Weights of a small model that answers yes/no questions on an image's attributes.
Model: 1.66M parameters, encoder arch mobilenet_v1, encoder activation relu, encoder depths [2, 4, 4], fusion encoder width 128, fusion encoder activation gelu.
Training: 9300 steps, batches of 64.
Rows from block 4 of the image encoder of a small model that answers yes/no questions on an image's attributes, named by matrix and row number. Each number is 128 + 32 x the weight over its row's rms, rounded and kept within 0 to 255. All counts start at 0. After the name is the row's rms in percent of the matrix's.
After each channel's rows are labels from the 100 images, of 14976, where the channel reaches its highest value: "top examples" is what is common among them. Only what is clearly more common there than usual is listed. The data: regions of photos with short descriptions (Visual Genome). In brackets: how many of the 100.
# conv: pointwise conv (encoder.blocks.4.conv.weight, 112x112x1x1), inputs 0-55

conv.84 090 [175 106 166 122 135 155 128  99 132 112 116 104 140  87 143 170  86 136  57 141 158 143 119 142 126  80 130 106 138 108 186 173 147 147 105 124 126 129  74 120 106 150  88 117  99 118 166 114  99 132 122  99  40  70 143 133]
top examples: text has "sky" (41); text has "blue" (28)

conv.57 088 [ 78 125 145  46 154 153 142 153  82 126 186 132 157 112  93 162 106 113  65 146 162 132 148 137 170 139 107 123 104  68 170 167 122 184 126 139 140 174 115 160 113  91 170 151 137 193 154 109 117 120 142 138 106 188 149 118]
top examples: text has "red" (25)

conv.94 089 [ 87  98 191 119 118 101 126  87 110 117  91  84 148 117 120 141 153  87 110  96 180 171 115 104 127 119 156 100 112 153  53 165 133 125 209 154 156 103 166 147  89  87 147 119 132 169  82 189 108 113 196 132 129 191 137 115]
top examples: text has "man" (28)

conv.75 090 [187 154 156 124 120 144 105 154 117  91 132 115 105 139 120 144 233  92 140 117 100 125 127 181 123 163  91 111  99 136  51 167 146 122 146 110 135  96 107 106 200 193 126 146  98 170  37 101 154 178 128  67 147  77 113 103]
top examples: text has "red" (26)

conv.69 109 [128 117 126  77 101  97 103  88 134 112 173 111 119 186 139 131  62 131 146 130 143 255 115 152 141 157 134 137 143  98 123  73 113 102 114 135  71 136  75  93 114 128 144 112 175 113 241 128 132 147 143 153  97 125 131 118]
top examples: text has "sky" (30)

conv.14 094 [122 158 152  77 180  73 157 163 125  86 144 130 103  81  78 100 121  78 173 119  95  95 127 128 150 161 102 122  86 141 133 116 229  98 188 105 150 102 170 122 109 152  80 139 132 152 115 106 111 100 145 133 184 103  79 104]
top examples: text has "black" (25)