{
  "fusion_encoder_norm": "layernorm",
  "fusion_encoder_qk_norm": false,
  "adamw_lr_other_params": 0.00094
}
Rows from block 5 of the fusion encoder of a small model that answers yes/no questions on an image's attributes, named by matrix and row number. Rows with one number belong to one neuron. Each number is 128 + 24 x the weight over its row's rms, rounded and kept within 0 to 255. All counts start at 0.
After each neuron's rows are labels from the 100 texts, of 14976, where the neuron reaches its highest value: "fires on" is the input token at the peak. Only what is clearly more common there than usual is listed. The data: regions of photos with short descriptions (Visual Genome).
# fc1: MLP up (fusion_encoder.blocks.5.mlp.fc1.weight, 384x128), inputs 0-63
# fc2: MLP down (fusion_encoder.blocks.5.mlp.fc2.weight, 128x384, transposed), outputs 0-63

fc1.355 [119  89 123  98 108 152 115 146 160 123 143 145 105 153 158 117  97 161 108  95 130 133  96  95 127 106 108 154 120 145  77 123 118 134 163 134 153  65 160 129 156  99 127 110 134 116 117 150 162 161 123 127  68 129 121 135 123 153 139 133 104 162 175 108]
fc2.355 [104 152 128 151 129 119  84  87  87  79 140 122 121  94 147  94 151 133  98 135 170 151 122 110 155 113 130 123 140  79 145 138 155 121 100  88 138 208 174 157 131 156 134 124 110 148 147 124 111  96 133 136 130 125  99 110 112 128 125 124 151 150 121 131]
fires on: "man"; "woman"; "person"; "people"

fc1.8 [126 138 116  63 106 157  92  92 162 102 115 103  72 153 109 130 124 140  97 106 124  97 149 180 149 138 110 116 146  81 122 139 113 171 143 114 138  99 150 129 135 106 181 111  99 106 139 120 111 127  78 149 127 107 155 131 149 136 119 114 149 123 167 181]
fc2.8 [126 135 188  99 106 162 107 165 118 149 124 136 128 138 165  96 160 153 159 117 126 125 108 132 155 120 127 130 132 122 104 126 135 135  98  83 120 124 160 126 152 159 123 120 109 123 130  97 137  91 172 144 136 108 106 144 111  64  98 165 105 140 119 145]
fires on: "wearing"; "teddy"

fc1.244 [122 178 103 135 111 108 127 193 155 107 122 140 147 172 130 138 139 218 115 151 116 134 149 115 155 129 101  94 124  80 104 170 165 104 122 149 145 120 115 126 157 119 121 118  96 132 120 153 106 106 114 139 121 126 141 112 145 122  87 104 131 150 134 173]
fc2.244 [130 130 120 129 119 121 190 104 104 115  98 146 129 125 161 139 164 142 134 146 135 139 167 106 149 141 125 148 131 107  87  89 153 114 121  91 131 106 111 150 128 104 154 110 154 128 190  93 101 160 130 138 122 174 107 126 109 124 150 126 197 130 151 140]
fires on: "blue"; "dark"; "brown"; "gray"

fc1.182 [122 123 142 117 104 130 160 112 113 144 173  72 132 120  87 138 106 155 155 146  95 122 167 165 131 104 116 121 152 140 177 151 118 112 152 117 144 174 103  96 140 139 170 115 105 162 110 131 168 142 136 134 153 124 121 110 144 151 137  62 105 123 118 135]
fc2.182 [136 171 106 125 107 137 144 128  54 108 140 113 114 130 101 151 142 150 104 157 158 108 145 111 171 119 101  77 120 128 174 102 155 101 133 132  98 133 141 129 147 157 113 109 143 124 114 100 110 102 112 128 126 144  97  89  97 163 136 133 134 160 136 144]
fires on: "blue"; "green"; "wearing"; "wet"

fc1.237 [149 111  94 132 107 137 134 158 129 104 151 146 160 128 135 120 109  97 171 117 141  74 133 145  83 109 143 145  81 127 116  91 149 111 108 159 154 149 118 100 103 132 118 134 144 163 137 129 127 139 113 139 114 163 145 142 145 102 128 174 127 144 175 159]
fc2.237 [124 110 147 143 123 127  78 114  93 139 126 127 133 149  81  81  85 151 103 151 113 160 128 116 157 177 119 128 114 117 165 102 149 133 111 133 106 151 145 133 168 125 131 139 104 128 115 177 112  86 158 130 148 124 116 129 142 150 135  90 113  75 124 111]
fires on: "yellow"

fc1.259 [119 154  61 130 118 148 123  94 174  86 117 149  78 108 113  98 141 140 141 140 131 100 129 110 153 125 114 127 143  96 112 144 127 133 123  90 135 128 110 139 168  92 130 122 168 132 130  78 133 126 131 103 115  82 178  94 112  97 133 121 139 109 127 160]
fc2.259 [153 122 177 135 120 116 119 109 125 119 151 133 123 159 110 142 120 123 102 102 125 145  92 103 107 151 137 101 108 129 109 137 151 157 119 116  98 156 130 137 130 151 140 155 171 148  99 149  78 111 107 154 129 140 131 161 139  98 144 151 175 143  99  95]
fires on: "wearing"

fc1.21 [126 109 119 122 133 122 125 100 116  96 158 111 146 138 132 135 105 153 151 109 124 147 132 136 132 140 126 147 109 130 152  90  96 129 104 151 152 117 138 147 150 123  77 161 110 133 130 163 117 134 108 111 111 139 137 140 114 128  85 134 164 124 154 149]
fc2.21 [132 113 156 113 155  96 132 119 121 106 135 120  97 136  95 113 106 130 103 166 107 113 125 120 148 106 124 176 137 128  89 145 184 120 130 151  83 132 158 119 144 129 126 101 150 158 109 136 140  86 173 175 138 109 128 142 143 145 141 128 115 128 141  76]
fires on: "sky"; "trees"; "leaves"

fc1.35 [119 141 116  79  98 117  95 112 123 157 136 130 163 113 140  90  87  95  82  89  99 182  97 126 143 132 135 126 104 164 164 164 119 106 160 132 140 101 136 120 165 126 137 112 120 136 127 153 110 112 135 110 135 119 135 104 103 116 135 142 117 177 146 158]
fc2.35 [101 119 152 177 115 145 137 150 120 149 108  79 117  98 135  79 114 180  93 147 101 113 152 131 174 122 160  92 123 111 143 127  85 109 149 167 133 149 153 152 119 174 102 134 113 133 119 120 104 102 140 115 136 115 145  92 145 134 142 110 148  79 114 111]
fires on: "black"; "blue"

fc1.9 [124 125 110 113 108 135 152 178 135 139 131  83 156 122 131 105 116 139 111 119 144  90 147 101 138 132 112 101 136 147  79 126  97 141 141 101 107 146 131 175 113 128 151 106  98 152 125 152 167 136 148 127  78  87 149 115 157 111 124 168 145 138 140 103]
fc2.9 [155 112 136 122 115 131 110 124 119 107 133 120 145 130 128 135 165 158 129 115 142 157 122 130  81 184 137 121 115  65 148 134 173 120 123 104 169 106 124 105 137 123 112 152 184 176 149  77 120  99 168 115 137 105 147 103  98 134 151 133 164 166  92 145]
fires on: "wearing"; "yellow"; "man"

fc1.94 [133  99 174 150 103 122 138 146  95 170 159  98 110 161 136 141 122 129 119 142 131 109 156 115 150 176 108 146 157 170 132 115 140 126 153 116 131 149  83 145 168 132 129 103 138 105 119  98 124 119 142 140 107 116 165 170  97 130 190 129 104 118 142 175]
fc2.94 [148 187 129 155 107 145 157 119 142  94 120 126 145 128 143 146 106 107 134 125  93 162 117 105 134 124 174 138 159 106 138 157 162  91 100 128 135 153 157 164  86 125 112 127 170  93 127 154 125 137 124 113 103 141 119 103 127 169 146 135 181 123 134  74]
fires on: "man"; "woman"; "boy"

fc1.188 [140 105 144 133  91 146 115 142 129 110 136  99  30 135 149 160 124 152 117 165  88  61 121 137 139 120 122 142 123  81 129 152 143 110 140 159 139 102 173 111 136 176 120 128 118 124 141 133 110 164 105 116 140  67  94 110 147  99 136 119 117 112 119 130]
fc2.188 [121 115  78 104  81 168  69 109 155 122 122 127 100 140  70 167 121 105 114 152  96 106 117 128 128 114 151 146 105 127 176 142 134 125 128 150 116 115 169 114 133 159  80  98 122 105 118  88  86 181 133 100 122 149 128 106  95 103 119 146 153  77 136 116]
fires on: "sky"

fc1.349 [107 135 162 143 128 111 129 111 109 134 137 120 173  89 134 121 177 156 159 151 113 167 157 118 130  94 141 106 114 104 165 141 197 151 126 121 127 147 136 126  96 173 118  94  87 155 137 135 163 164  99 157 120 118 121  86 144 116 134 165 123 129 160 103]
fc2.349 [115 118 123 127 132 117 137 148 162 125 115 158 136 114  56 133 125 129 165  99  90 128 171  76 137 110 164 115 137 116 131 157 182 120 149 118 144 157 111 163 115 169 116 107 127 167 145 141  91 169 140 108 147 154 102 110 131 149  99 102 148 143 163 146]
fires on: "man"; "woman"; "person"

fc1.352 [138 110 111  98 116  90 114  92  81 135 107 120 140 170 137 135 111 162  86 136 144 109 109 114 144 116 109 131 142 115 139 118 139 125 126 102 133 103 142 109 120 155 117 155 114 103 134 117 141 144 118 134 117 173 125 176 108 124 130 162  91 142 146 104]
fc2.352 [ 87  94 130 108 121 132 106 126 157 144 126 154 149 149  90 111 127 159 112 136 150 102  98 111 148 115 113 108 156 145  42 109 165 151 116 127 108 125 136 138 101 176 155 106 130 141 128 135 165 152 101 115 160  94  87 141 102 137 141 120 116 146 172 142]
fires on: "man"; "woman"; "person"; "girl"

fc1.125 [160 121 172 140 109  89 118 127 135 129  94 162 164 137 174 121 137  99 114 141 169 149 165 151 143 122 137 132 114  88 126 159  96 127 119  79  95 170 131 115 134 111 137 164 120 123 121 120 138 139 139 132 114 132 161 108 144  76 121 146 141 130 155 121]
fc2.125 [100 130 118 115 181 145 155 145 139 140  41 131  86 127  97 141 139 125  91 139 128 136  63 122 104 120 136 146  96 131 105 125  93 129 104 123 172 142 147 104 121 147 132 133 122 164 107 121  90 151 137  81 138 176 114 133 146 106 121 134 119  72 152  97]
fires on: "black"

fc1.26 [139 138 149 129 126 111 105 124 146 126  99 140 146 123 142  96 129 126  84 105  98  91 126 126 113 100  99 145 108  89  92 144 165 132 113 149  74  99 160 154 146 152 148 116 123 139 132 110 140 121 115 116 113 116 124 114 139 143 180 122 105  68 132 109]
fc2.26 [126 119 101 106 123 145 100 138 122 156 107 141 154 122 130 107 134 130 141 136 109  82 131 127 139 127  91 130 156 162 121 147 131 148 124 105 153 101 125 117 139 127 149 139 135 119 132  83 127 180 142 132 126  89 148 129  96 119 158 109  86 129  98 136]
fires on: "black"; "sitting"; "blue"; "grey"

fc1.14 [111 107 135 128  90 112 111 155 107 111 138 158 113 111 143 137 154 121  87 193 109 120 141  90 134 109 118 161 110 129  87  96 171  89 152 100 116 109 125 145  90 103 165 108 162 154 115 133 105 115 156 169 167 139 108 149 107 103 176 126 164 118 108 132]
fc2.14 [121 160 128 131 130 130 103 133  61 100 132 110 123 144 112 147 131  95 107  90 125 116 118 143 117  86 145 147 151 136 176 128 173 174 122 138 137 118 174 112 109 147 120 141  94 122 128  83 104 153  95 115 127 154 113 122 114 165 138 127 108  95 126 166]
fires on: "wearing"; "shirt"

fc1.4 [ 85 136 137 110 148 142 135 128  93 132  95 140  97  80 150 143 117 101 114 138 137 131 117 145 121 118 149 200 100 133 136 112 130 170 119 142 128 131 151 116 137  87 127 144 103 163 128 107 143  75 143  90  98 111  81 141 118 109  95 146 112 117 139 105]
fc2.4 [ 93 154 129 169 109 114  72 119  72 132 104 120 121 154 197 140 150 118 124 114 131 109 110  83 120 178 162 107 121 165 148 137 143 115 108 108 157 110 130 112 126 140 120 136 132 111 154 127 144 143 159  95 118 109 175 140 172 101  88 114 134 117  96 155]
fires on: "hydrant"; "bear"; "dog"; "animal"

fc1.123 [ 98 150 129 104 116 129 135 119 124 155 154  92 123 153 141 142 149 169 158 136 130  80 146 146 149 101 113 124 164 148 116 122 125  69 140  91  99  96 125 127 105 178 167 149 116 114 109 119 133 122 137 106 119 141 160 151 103 134 139 121 124 106 121 139]
fc2.123 [131 153 151 153 156 129 143 101 157 159 128  92 153 102 151 150 138 136 160 118 134 119 159 124 191 148 123 123 165 101 121 151 157 143 145  95 146 124 121 109 104 118 134 173  95 124 123 124  79 128 108 128 120 132 136 176 101 170 180 105 166 170 122 160]
fires on: "yellow"; "wearing"; "wave"

fc1.101 [135  93 132 125 137 130 112  94 133 181 155 112 109 119 133 111 153 121 181 122 128  94 123 127 182 151 141 157 120 120  92 121 118 111 108  92 132 146  85 150 160 117 142 177 147 142 105  94 153 160 143 127 146 124 151  91  72 116 104 139 152  99  88 112]
fc2.101 [137 110 176 129 138  89 117 175 117 125 106 119 140 127 111 102  89 121 115 126 101 133 124 123 166  95 119 118 157 118 151 112 108 143 141 152 109  97 145 128  94 142 169 140 110  79 165 122 148 129  83 109 103 152 138 111 157 138 159 127 101 101 115 106]
fires on: "sky"; "clouds"; "bus"

fc1.34 [147 103 116 113 143 117  92 149 136 119 118 143 136 142 104 207  87 163 150 109 124 128 113 137 162 126 100 171 125 153 134 143 124 156 142  95 148  86 143 139 134 148 115 136 170 154 148 157 127 116 102 111  80 138 166 133  37 115 120 143 113 114 134 127]
fc2.34 [115 160  92 165 142 124 162 147 126 113 128 116 140 122 142 143 138 148 138 121 138 141 171 139 163 176 113 121 112 127 110 124  85 102 115 111 135 150 176 144 149 141 162 145 124 120 130 127 128 112 159 133 130 173 142  91 123 134 115 162 103  95  96 119]
fires on: "man"; "person"; "girl"; "boy"

fc1.214 [ 97 119 115  73 149 125 105 122 144 178 141 119 121 200 152 142 127 120 132 147 116 122 145 112 133 103 111 135 113 143 122 142 167 122 146 138  98 106 133 120 123 140 110 118 110 137 119 126  75 145 102 175  71 115 127 163 117 105  95 134 156 136 122 144]
fc2.214 [116 129 140 189  60 163 107 128 129 114 127 113 142  87 108 104 160 139 125 120 132 133 144 129 112 137 156 118 154 119 168 120 107 114 119 166 123 141  93  67 135 147 128 164 133  96 136 114 107 107 131 106 171  89 141 107 118 145 153 118 144 129 114 144]
fires on: "shirt"

fc1.91 [127 118 118 130 108 126 160  74  98 124 126 139 120 158 134 101 119 107 112 108 179 142 150 174 143 133 156 134  99 126 106 147 141 122 175 135 131 177 150  83 110 125 140 170 148 138 138 110 149 168 151 126 120  86 123 110 110 132 146 132 111 154 118 112]
fc2.91 [138 124 103 157 152 112 104 127 134 136 116 146 136 106 139 110 103 172 110 107 146 125  80 106 132 111 101 139  97 155 139 106 103 126 108 131 167  69 144 110 159 145 128  91 151 118 104 133 134 124  98 127 176 158 131 154 124 146 129 121 138  53 110 125]
fires on: "black"; "blue"; "shirt"

fc1.32 [184 118 168 134 160  87 123 104  99 145 138 122 117 130 108 120 159 106 185 103 136 131 144 107 124 112 129 111 135 117 124 110 135  86 101 174 131 105  99 137 156 114 102 163 116 145 189 100 138 110  95 135 133 131 154 140 132 116 110  93 143 118 150 140]
fc2.32 [ 97 104 134 138 131 111 106 115 174 121 110  97 142 125 112 121 101 148 108 138  56  94 107 139 129 170 157 118 140  70 102 118 176 116 157 151 100 119 136 119 112 149 150 120 164 149 110 161 118 130 145 132  91 121 116 157 128 149 120 118 166  98 120 108]
fires on: "man"; "person"; "girl"

fc1.189 [171 118 133 134 118 128 152  77 170 136 147 100  84 134 108 119 139 123 160 154  79 124 116 181 113 143 109 116 145 128 122 150 117 120 126 166  75  99 130 128 112 172 117 114 136 146 133 136 144 137 118 183 137 134 151 143 113 126 142 104 101  91 151 145]
fc2.189 [146 118 162 115 175 195  89  94 150 129 125  91 117 106 143 124 163 132 146  93 110 150 104 160 141 139 115 113 109 137 118 128 117 185 157 126 156 110 135 104 141 143  91 114 199 141 143 138  93 173 154 136 113 109 148 113 171 135 154 132 128 141  96 152]
fires on: "shirt"; "jacket"; "pants"; "wearing"

fc1.268 [131 107 119 162 118 110  96 123 164 135 123 129 165 112  83 153 148  66 122 143 120 143 144 155 141  94 146 160 122 127 127 121 117 118 163 126 139 115 113 113 120 122 121 101 163 114 119  97 100 153 131 137 113 110 156 135 176 147 114  88 116 118 123 110]
fc2.268 [118 116 115 142 154 136 138 122 105 118 152 173 136 129 100 190  96 124 150 134 101 151 144 128 102 204 116 170 136 151 120 137 103 127 103 143 113 147 155 137 130  77 141 120 122 102 191 162 104 137  90 153 152 183 107 127 135 132 131 124 136 135 132 132]
fires on: "shirt"; "pants"; "jacket"; "shorts"

fc1.233 [ 87 128 136 120 120 128 138  88 126 138 135 114  92 174  98 134 180 107 123 125 173 159 133 101  95 126 121 147  87 117  93  96 133  93 134 135 117 115 170 151 128 174 114 130 133 133 136 128 142 140 130 122 169  78 124 134 101 161 162 166 117 119 116 126]
fc2.233 [123 164 115 103 121 139  97 111 130 147 170 110 154 120 140 136 126 116 133 135 100 131 100 174 107 109 123 119 141 127 150 116  73  94 139 149 125 121 113 112 145 101 102 176  97 125 137 114 147 109  81 180 141 159 135 120 149  91 135 116 170 157 114 142]
fires on: "shirt"; "wearing"; "jacket"; "pants"

fc1.283 [155 178 141 143 159 118 102 107 126 101 150  97 122 109  99 129 119 132 155 121 149 151 117 111 124 139  87  96 132 120 102 168  97  81 166 156 107 163 120 134  99 139 129 140  63 126 130 127 124 104 137 149 100 174 124 181 102 142 145 158 144 127 145 125]
fc2.283 [102 120 136 128 117 108 113 135 130 145 104 134 134 171 135  85 154 137 107  77 132 116 131 141 148 126 159 128 139 131 148 188 121 152 132 135 171 109 157 122 147  99 136 181 165 162 113 151  83 132 120 112 163 153 152 133 161 105  97 141  83 141 129 152]
fires on: "shirt"; "hair"; "wearing"; "pants"

fc1.260 [156 173 122 123 117  93 145 174 111 152  97  95 143 110 166 162 131 128 164 149 118 156 104 105 159 119 127 132 117 135 117 106 145 133 119 140 148 158 147 150 120 112 109 120 161 101 124 128 134 160  90 140 122  90 107 144  76 139 151  74 142 120 118  99]
fc2.260 [107  93 143 161 106 147  98 166 128 146 150 170 130 128 102  91 103 146  74 125 126 129 163 130 143 137 128  78 165 111 157 149 143 102  87 155 109 150 139  51 166 131 158 139 136 119 171 128 158 132 150 129 142  89 164 131 115 169 114 129 123 158 124 146]
fires on: "sky"; "clouds"; "train"

fc1.136 [119 124 135 116 138 132 103  69 148 127 155 107 115 127 154 121 119  77 123 147 128 132 116 145 141 155 117  96 146 127 106 134 145 149 131 144 161 152 163 131 138 119 122 123 118 125 147 114 143 138 109 122 110 125 119 111  96 124  98 137 114 129 170 163]
fc2.136 [135 146 113 119 124 155 103 169 134  89 109 153 111 123 118 112 130 151  90 137 112 147 187 128 150 110 109 151 111 155 127 114 120 112 137 144 119 147 133 131 139 114 113 136 153 167 116 110  83 109 176 120 130 103  72 129 104 153 118 128 121 112 122  93]
fires on: "blue"

fc1.186 [164 121 102 106 116 109 141 168 106 147 137 102 101 144 158 118  66 121 122 128 136  58 143 173 149 139 121 109 117 117 132 121 161 120 122 183 137 131 108 109 104 142 175 152 123 145 104 180 121 135 115 153 138 118 129 150 141 101 143 106 120 115 120 174]
fc2.186 [126 135 138 121 156 123 104 118 152 117 142  81 155  98 116 120  99 152 179 112 104 151  79  81 146 112 112 138 115 120 143 160 155 127  94  88 127 115 115 147  98 111  88 150 121 107 177  95 102 116 125 117  47 133 125 143 117  93  99 140 160 143 122 117]
fires on: "wearing"; "shirt"; "jacket"

fc1.133 [125  93 106 106 141 125 132 130 148 143 162 113 125 121 174 103  88 147  85  78  88 102 139 113 189 137 128  76 129 160 127 130 149 114 133 143 104 118 148 137 141 126 101 171 134 149  83 112 129 133 146 140 139 139 141 133 120 114 139 139 142 161 154 162]
fc2.133 [ 95 152 126 138 114 120 107 140 125  84  90 151 140 126 157 172 125 155 160 100 150 154 159 104 137 120 129 173 169 140 185 130 142 100 103 134 126 174 130 146 128 100 133 119 134 138 133 163 144 109 148  82 136 112  83 143  96  98 153 139 146  93 119  80]
fires on: "sky"

fc1.46 [ 84  90 112 148  88 134 153 115 151 122 121 138 102 142 187  97 150  87  84 117 167 102 159 159 119 137 155 139 179  99 135 144 136 159 101  98 114 150 119 146 118 119  91 142 120 129 141 115 119 106 149  73 130 170 126 132  96 110 127 104 132 135 158 132]
fc2.46 [ 95 142 173 123 151 109  73 166 150 132 125 100 143 144 156 126 139 143 138 110 170 136 137 106 132 119 103 134 105 150 109 165 126 122 147 150 174 118 168 113 117 127 122  99 141 162 131 158 139 152 140 102 142  85 166 115 172 124 130 178 152 159 106 148]
fires on: "dog"; "long"; "bear"; "train"

fc1.357 [153 154 116 148 140 129  99  74 154 111 142 129  87  68 139 118 124 151  98 145  97 121 156 106 122 108 109 149 123 119 125 149 125 147  77 122 141 128 125  92 125  97 124 131 111  63 132 161 134 102 117 139 142 125 115 130 159 117 102  93 118 121 115 108]
fc2.357 [121 152 152 147 134 130 136 127 135 108 101 149 132  92 111 135 115 106 120  90 115 155 195 190 111  80 142 101 158 125 119 121 140 145 139 140 128 129 158 164 135 137 151 119  96 131 134 108 199 157 104 118 154 129  96  87 149 142 169 126 109 123 146 136]
fires on: "dog"; "long"; "dark"

fc1.10 [132 107 101 127 128 162 106 103 120 139  99  95 145 136 213 138 159 136 141 124 128 132 129 153 113 115 124 120 140 100 117  96 141 103 156 120 121 106 143 144 123 110  85 128 145 104 116 110 155 115  83 127 150 113 120 129 132 162 144 175 124 106 104 161]
fc2.10 [105 108 160 126 164 122 101 146 129  97 130  92 145 111  90  98 122  86 100  99 117 134 110 161 147 171 148 121 155 119  95 120 133 122 159 168 138 123  97 175 126 145 147 143 182 122 142  92  87 128 124 102 142 124 141 157 141 110 100 122 157  79 142  94]
fires on: "man"; "woman"; "girl"

fc1.359 [133 140 139 171 153 162 119 121 151 185 108 106 138 123 124 132 132 120 144  79 104 122 150 127 134  74 139 133 146 131 135  95 148 118 161 110 150 110 124 158 110 105  85 152 130 182 143 152 139 106 122 120 127 149 140 138  94 121 179 187 113  98 124  98]
fc2.359 [151 137 153 147  78 113 121  95 142 149 120  91 137 143 159 147 136 169 132 137 128 110 146  74 118 134 111 130 121 140 149 155 145 165 159 101 119 151 120 134 124 139  99 104 103 164 136 112  84 147 100 136  99  93 118 107 178 138 115 120 151 172 149 119]
fires on: "sky"; "clouds"; "waves"

fc1.55 [155 146 105 143 121 110  89 190 126 154 134  87 124 109 149 120 159 118 110 130 123  79 105 130 120 136 105  96 117 137 115 124 166  89 133 118 107 139 162 157 110  98 203  94 133 113 145 107  87  91 126 160  87 114 153 162 151 134 137 138 102 114 141 149]
fc2.55 [133  99 189 155 122 159 138  96 129 129 135  71 104 141 159 161 136 157 110 100 119 175 131 105 113 147 163 121 141 129 112 110 165 140 101 117 136 133  87 162 141 128  87 180 179  95 133 110 121 115 126 135 181 117 113 125 174  94 111 150 190 119 118 120]
fires on: "wearing"

fc1.291 [133 109 169 126 172 165 110 155  80 106 144 129 100  85 147 140 143 101 126 160 128 131 143 153 140 118 130  99 168 143 119 118 112 103  56 132 140 170 138 143  96 134 138 145 150 140 162 142 120  96 131 108 141 100 146 165 104 129 151 135 117 108 167 124]
fc2.291 [ 93 138 110 140 175 129 107 114 160 112  90  79  96 161 119 133 108  82 146  80 105 144 140 152 111 139 132 139 146 135 152 136 148 104 145 115 175 113 136 111 124 159 108 146 106 101 151 137 109 123 113  83 106 125 152  91 149 132 114 166  91 122 156 120]
fires on: "hydrant"; "tracks"; "snow"

fc1.280 [132 151 137  88 104 126 159 152  99 136 149 138 106 133 142 100 130  93 150 164 104 115 144 143 100 111  82 142 134  87 117 129 116 133 143 164 148  88 105 157 107  95 116 153 150 157 110 161  92 105 151 167 116 112  91 145  97 124 142 120 139 116 146 120]
fc2.280 [118 128 145 157 124 144 129  98 127  91 109 147 155 138 117 137 191 105 143 155 135 126 131 136 116 101 116 113  73 184 144 130 104 135 136 125 179 152 142 129 146  82 175 130  84 108 191 107 134  96  81  89 119 116 116 124 115 125 125 117 121 157 114 166]
fires on: "blue"; "fire"; "tennis"; "covered"

fc1.142 [157  79  81  96 131 105 139 127 136 145 133  95 135 118 163 114 154 109 109 114 140 106 132 114 163 100 111 163 139 131 136 113 126 119 143 129 116 200 150 135 120 155 107 107 128 118  86 135 109 166  99 101 122 148 147 120  91 118 118 143  83 118 126 145]
fc2.142 [129 129 180 163 168 129  69 151 116 154  62 164 147  92  68 133 116 111 113 144 103  97 146 146 171 148 138 142 132 108 123 159 148 110 133 114 108 125 127  92 115 124 101 144 120 140 144 101 110 110 122 127  90 142 100 163 145 120  94 128 127 131 137 101]
fires on: "blue"; "shirt"

fc1.255 [117 156 112  93 172 119 151 138  90 133 120  83 139 140 123 106 114 116 153 188 108 156 135 118 157 142 153 110 158 156 114 125 120  96 155 106 101 136 124 165 104 149 115 145 136 134 180 140 125  98 155 118 130 107 131 125 137  92 168  95 146 147 114 102]
fc2.255 [140 155 147 144 160 166 103 152 133 128 153  88 104 120 131 180 183 123 126 106 123  93 135 123  87 132 144 145 154 124 167  85 177 136 128 109 153 119  91 120 158 130 133 118  88  97 129  65 148 135 116 145 150 160 108 121  73 168 113 132 112 149 134 118]
fires on: "wearing"; "shirt"; "jacket"; "shorts"

fc1.68 [121  78 137  98 167 100  97 158 157  97 149 123 111 120  67 174 130 173 121 140 140 147  96 139 135 109 135 144 178 111 149 149 127 104 156 116 114 144 134 106 101 154  76 118 136 171 135 128 132 127 155  86 101 144 137 128  86 156 144 127 116 146 149 162]
fc2.68 [145 155  98 151 163 117 136 106 147 133 167 138 172 125 141 147 175  83 131 116  90  97 143 119 187 133 117 127  89 111 130 106 129 128 130 152 118 120 152  88 122 143 118 113 155 144  94 134 165  98 159 160 112 161 145 153 166 123 102 130 125  93 136 120]
fires on: "hydrant"; "snow"; "tree"; "tennis"

fc1.246 [126 150 149 116 120 127  72 144 110 156 157 163 111 115 139 144 128 102 103 158 129 135 103 115  49  95 104 141 127 113 117 182 132 107 140 108 125 137 128 144 134 125 116 126 147 119  75  91 160 136 111 127 135 106 197 121  85 120 104 151  85 138 141 104]
fc2.246 [123 136 113 102 125 166 124 101 138 139 129 158 102 142  90 124 131 101 149  70 171 133 170 166 140 110 117 156  76 102 135 125 124  96 155 111 164 135 140 117 136 126 137 118 106 132 138 117 140 157 151 160 132 155 125 116 165  95 103 163 134 175 128 120]
fires on: "shirt"; "pants"; "shorts"; "sweater"

fc1.383 [105 151  90 132 152  98  98 151 143 151 124  97 118 155 143 146 123 147 162  88 139 120 110 100 127 124 108 100 111 131 138 129 165 161 139 111 134 175  81 154 126 161 121 109 130 144 139 129  96 131 171 163 129 103 127  94 172 129  94 128  82 141 117 128]
fc2.383 [136 156 117 138 154 186 110  96 159 152 129 167 123 105 128 127 145  84 116 141 116 100 150 134 124 128 142 116 107 136 160 116 108  93 111 142 124 142 139 187 139 104 114 108  91 115 131 111 169 106 135 138 143 150 118 164 100 109 155 123 154 145 104 120]
fires on: "sky"

fc1.18 [ 78 148 119 123  65 115 113 147  81 140  78 129 142 114 127 104 158 128 154 121 102 142 140 111 147 181 125  77 145 100 134 180 126 154 171  97 135 159 150 151 146 135 130 141 146  86 124 136 116 128 129 116 143  68 147 175  89 104 130 141 162 125 150 151]
fc2.18 [ 96 160 158 116 152 118 130 148 143 127 133 113 158 140 151 113 146 118  87 125 104 114 112 137 171  86  92 166 176 167 132 128 124  98 110 156  98 114  93 139  89 155 145 125 117 173 128 133 113 175  95 134 146 177 115 123 130 179 133 145 102  76 116 105]
fires on: "shirt"; "wearing"

fc1.256 [101 127 136 155 120  90 134 122  88 119 139 135 136 140 154 155 107 156 164 127 122 132 103 105 140 168 109  93 147 113  87 143 115  81 110 123 189 139  91 125 144 126 124 120 146 150 143 110 109 140  82 145 109 160 148 132 123 165 140 105  88 194 144 138]
fc2.256 [136 134 114 149 126 122 155 118  98 126  87 104 140  82 162 151 132 124 127 123 123 124 148 130 100 136 145 138 112 123 100 189 159 161 128 152 121 158 140 130 127 177 136 113 126 145 195 144  91 143 127 142 108 114 100 109 102 159 125  84 127 151 138 135]
fires on: "blue"; "man"; "green"; "red"

fc1.361 [135 127 157 107 143 166 138 105  93 138 117 104 109 137 153 140 149 114 143  83 104 144 112  66 109 145 107 159 170  90 104 134 143 111 166 139 170 135 118 109 132 143 141 153 115 130  85 112 103 141 138 125 125 163 135  88 186 117 124  94 130 106 119 133]
fc2.361 [114 128 152 144 118 108 141 132 158 111 166 117 106 127 107  92  96 121 113 109  73 150 110 149 143  95 116 125 145 133 122 135 110 110  93 168 102 159 119 131 107 120 149  87 150 121 148 140  89 151 119 112 143  68  93 161 143 132 117 118 125 131 157 131]
fires on: "dog"; "bird"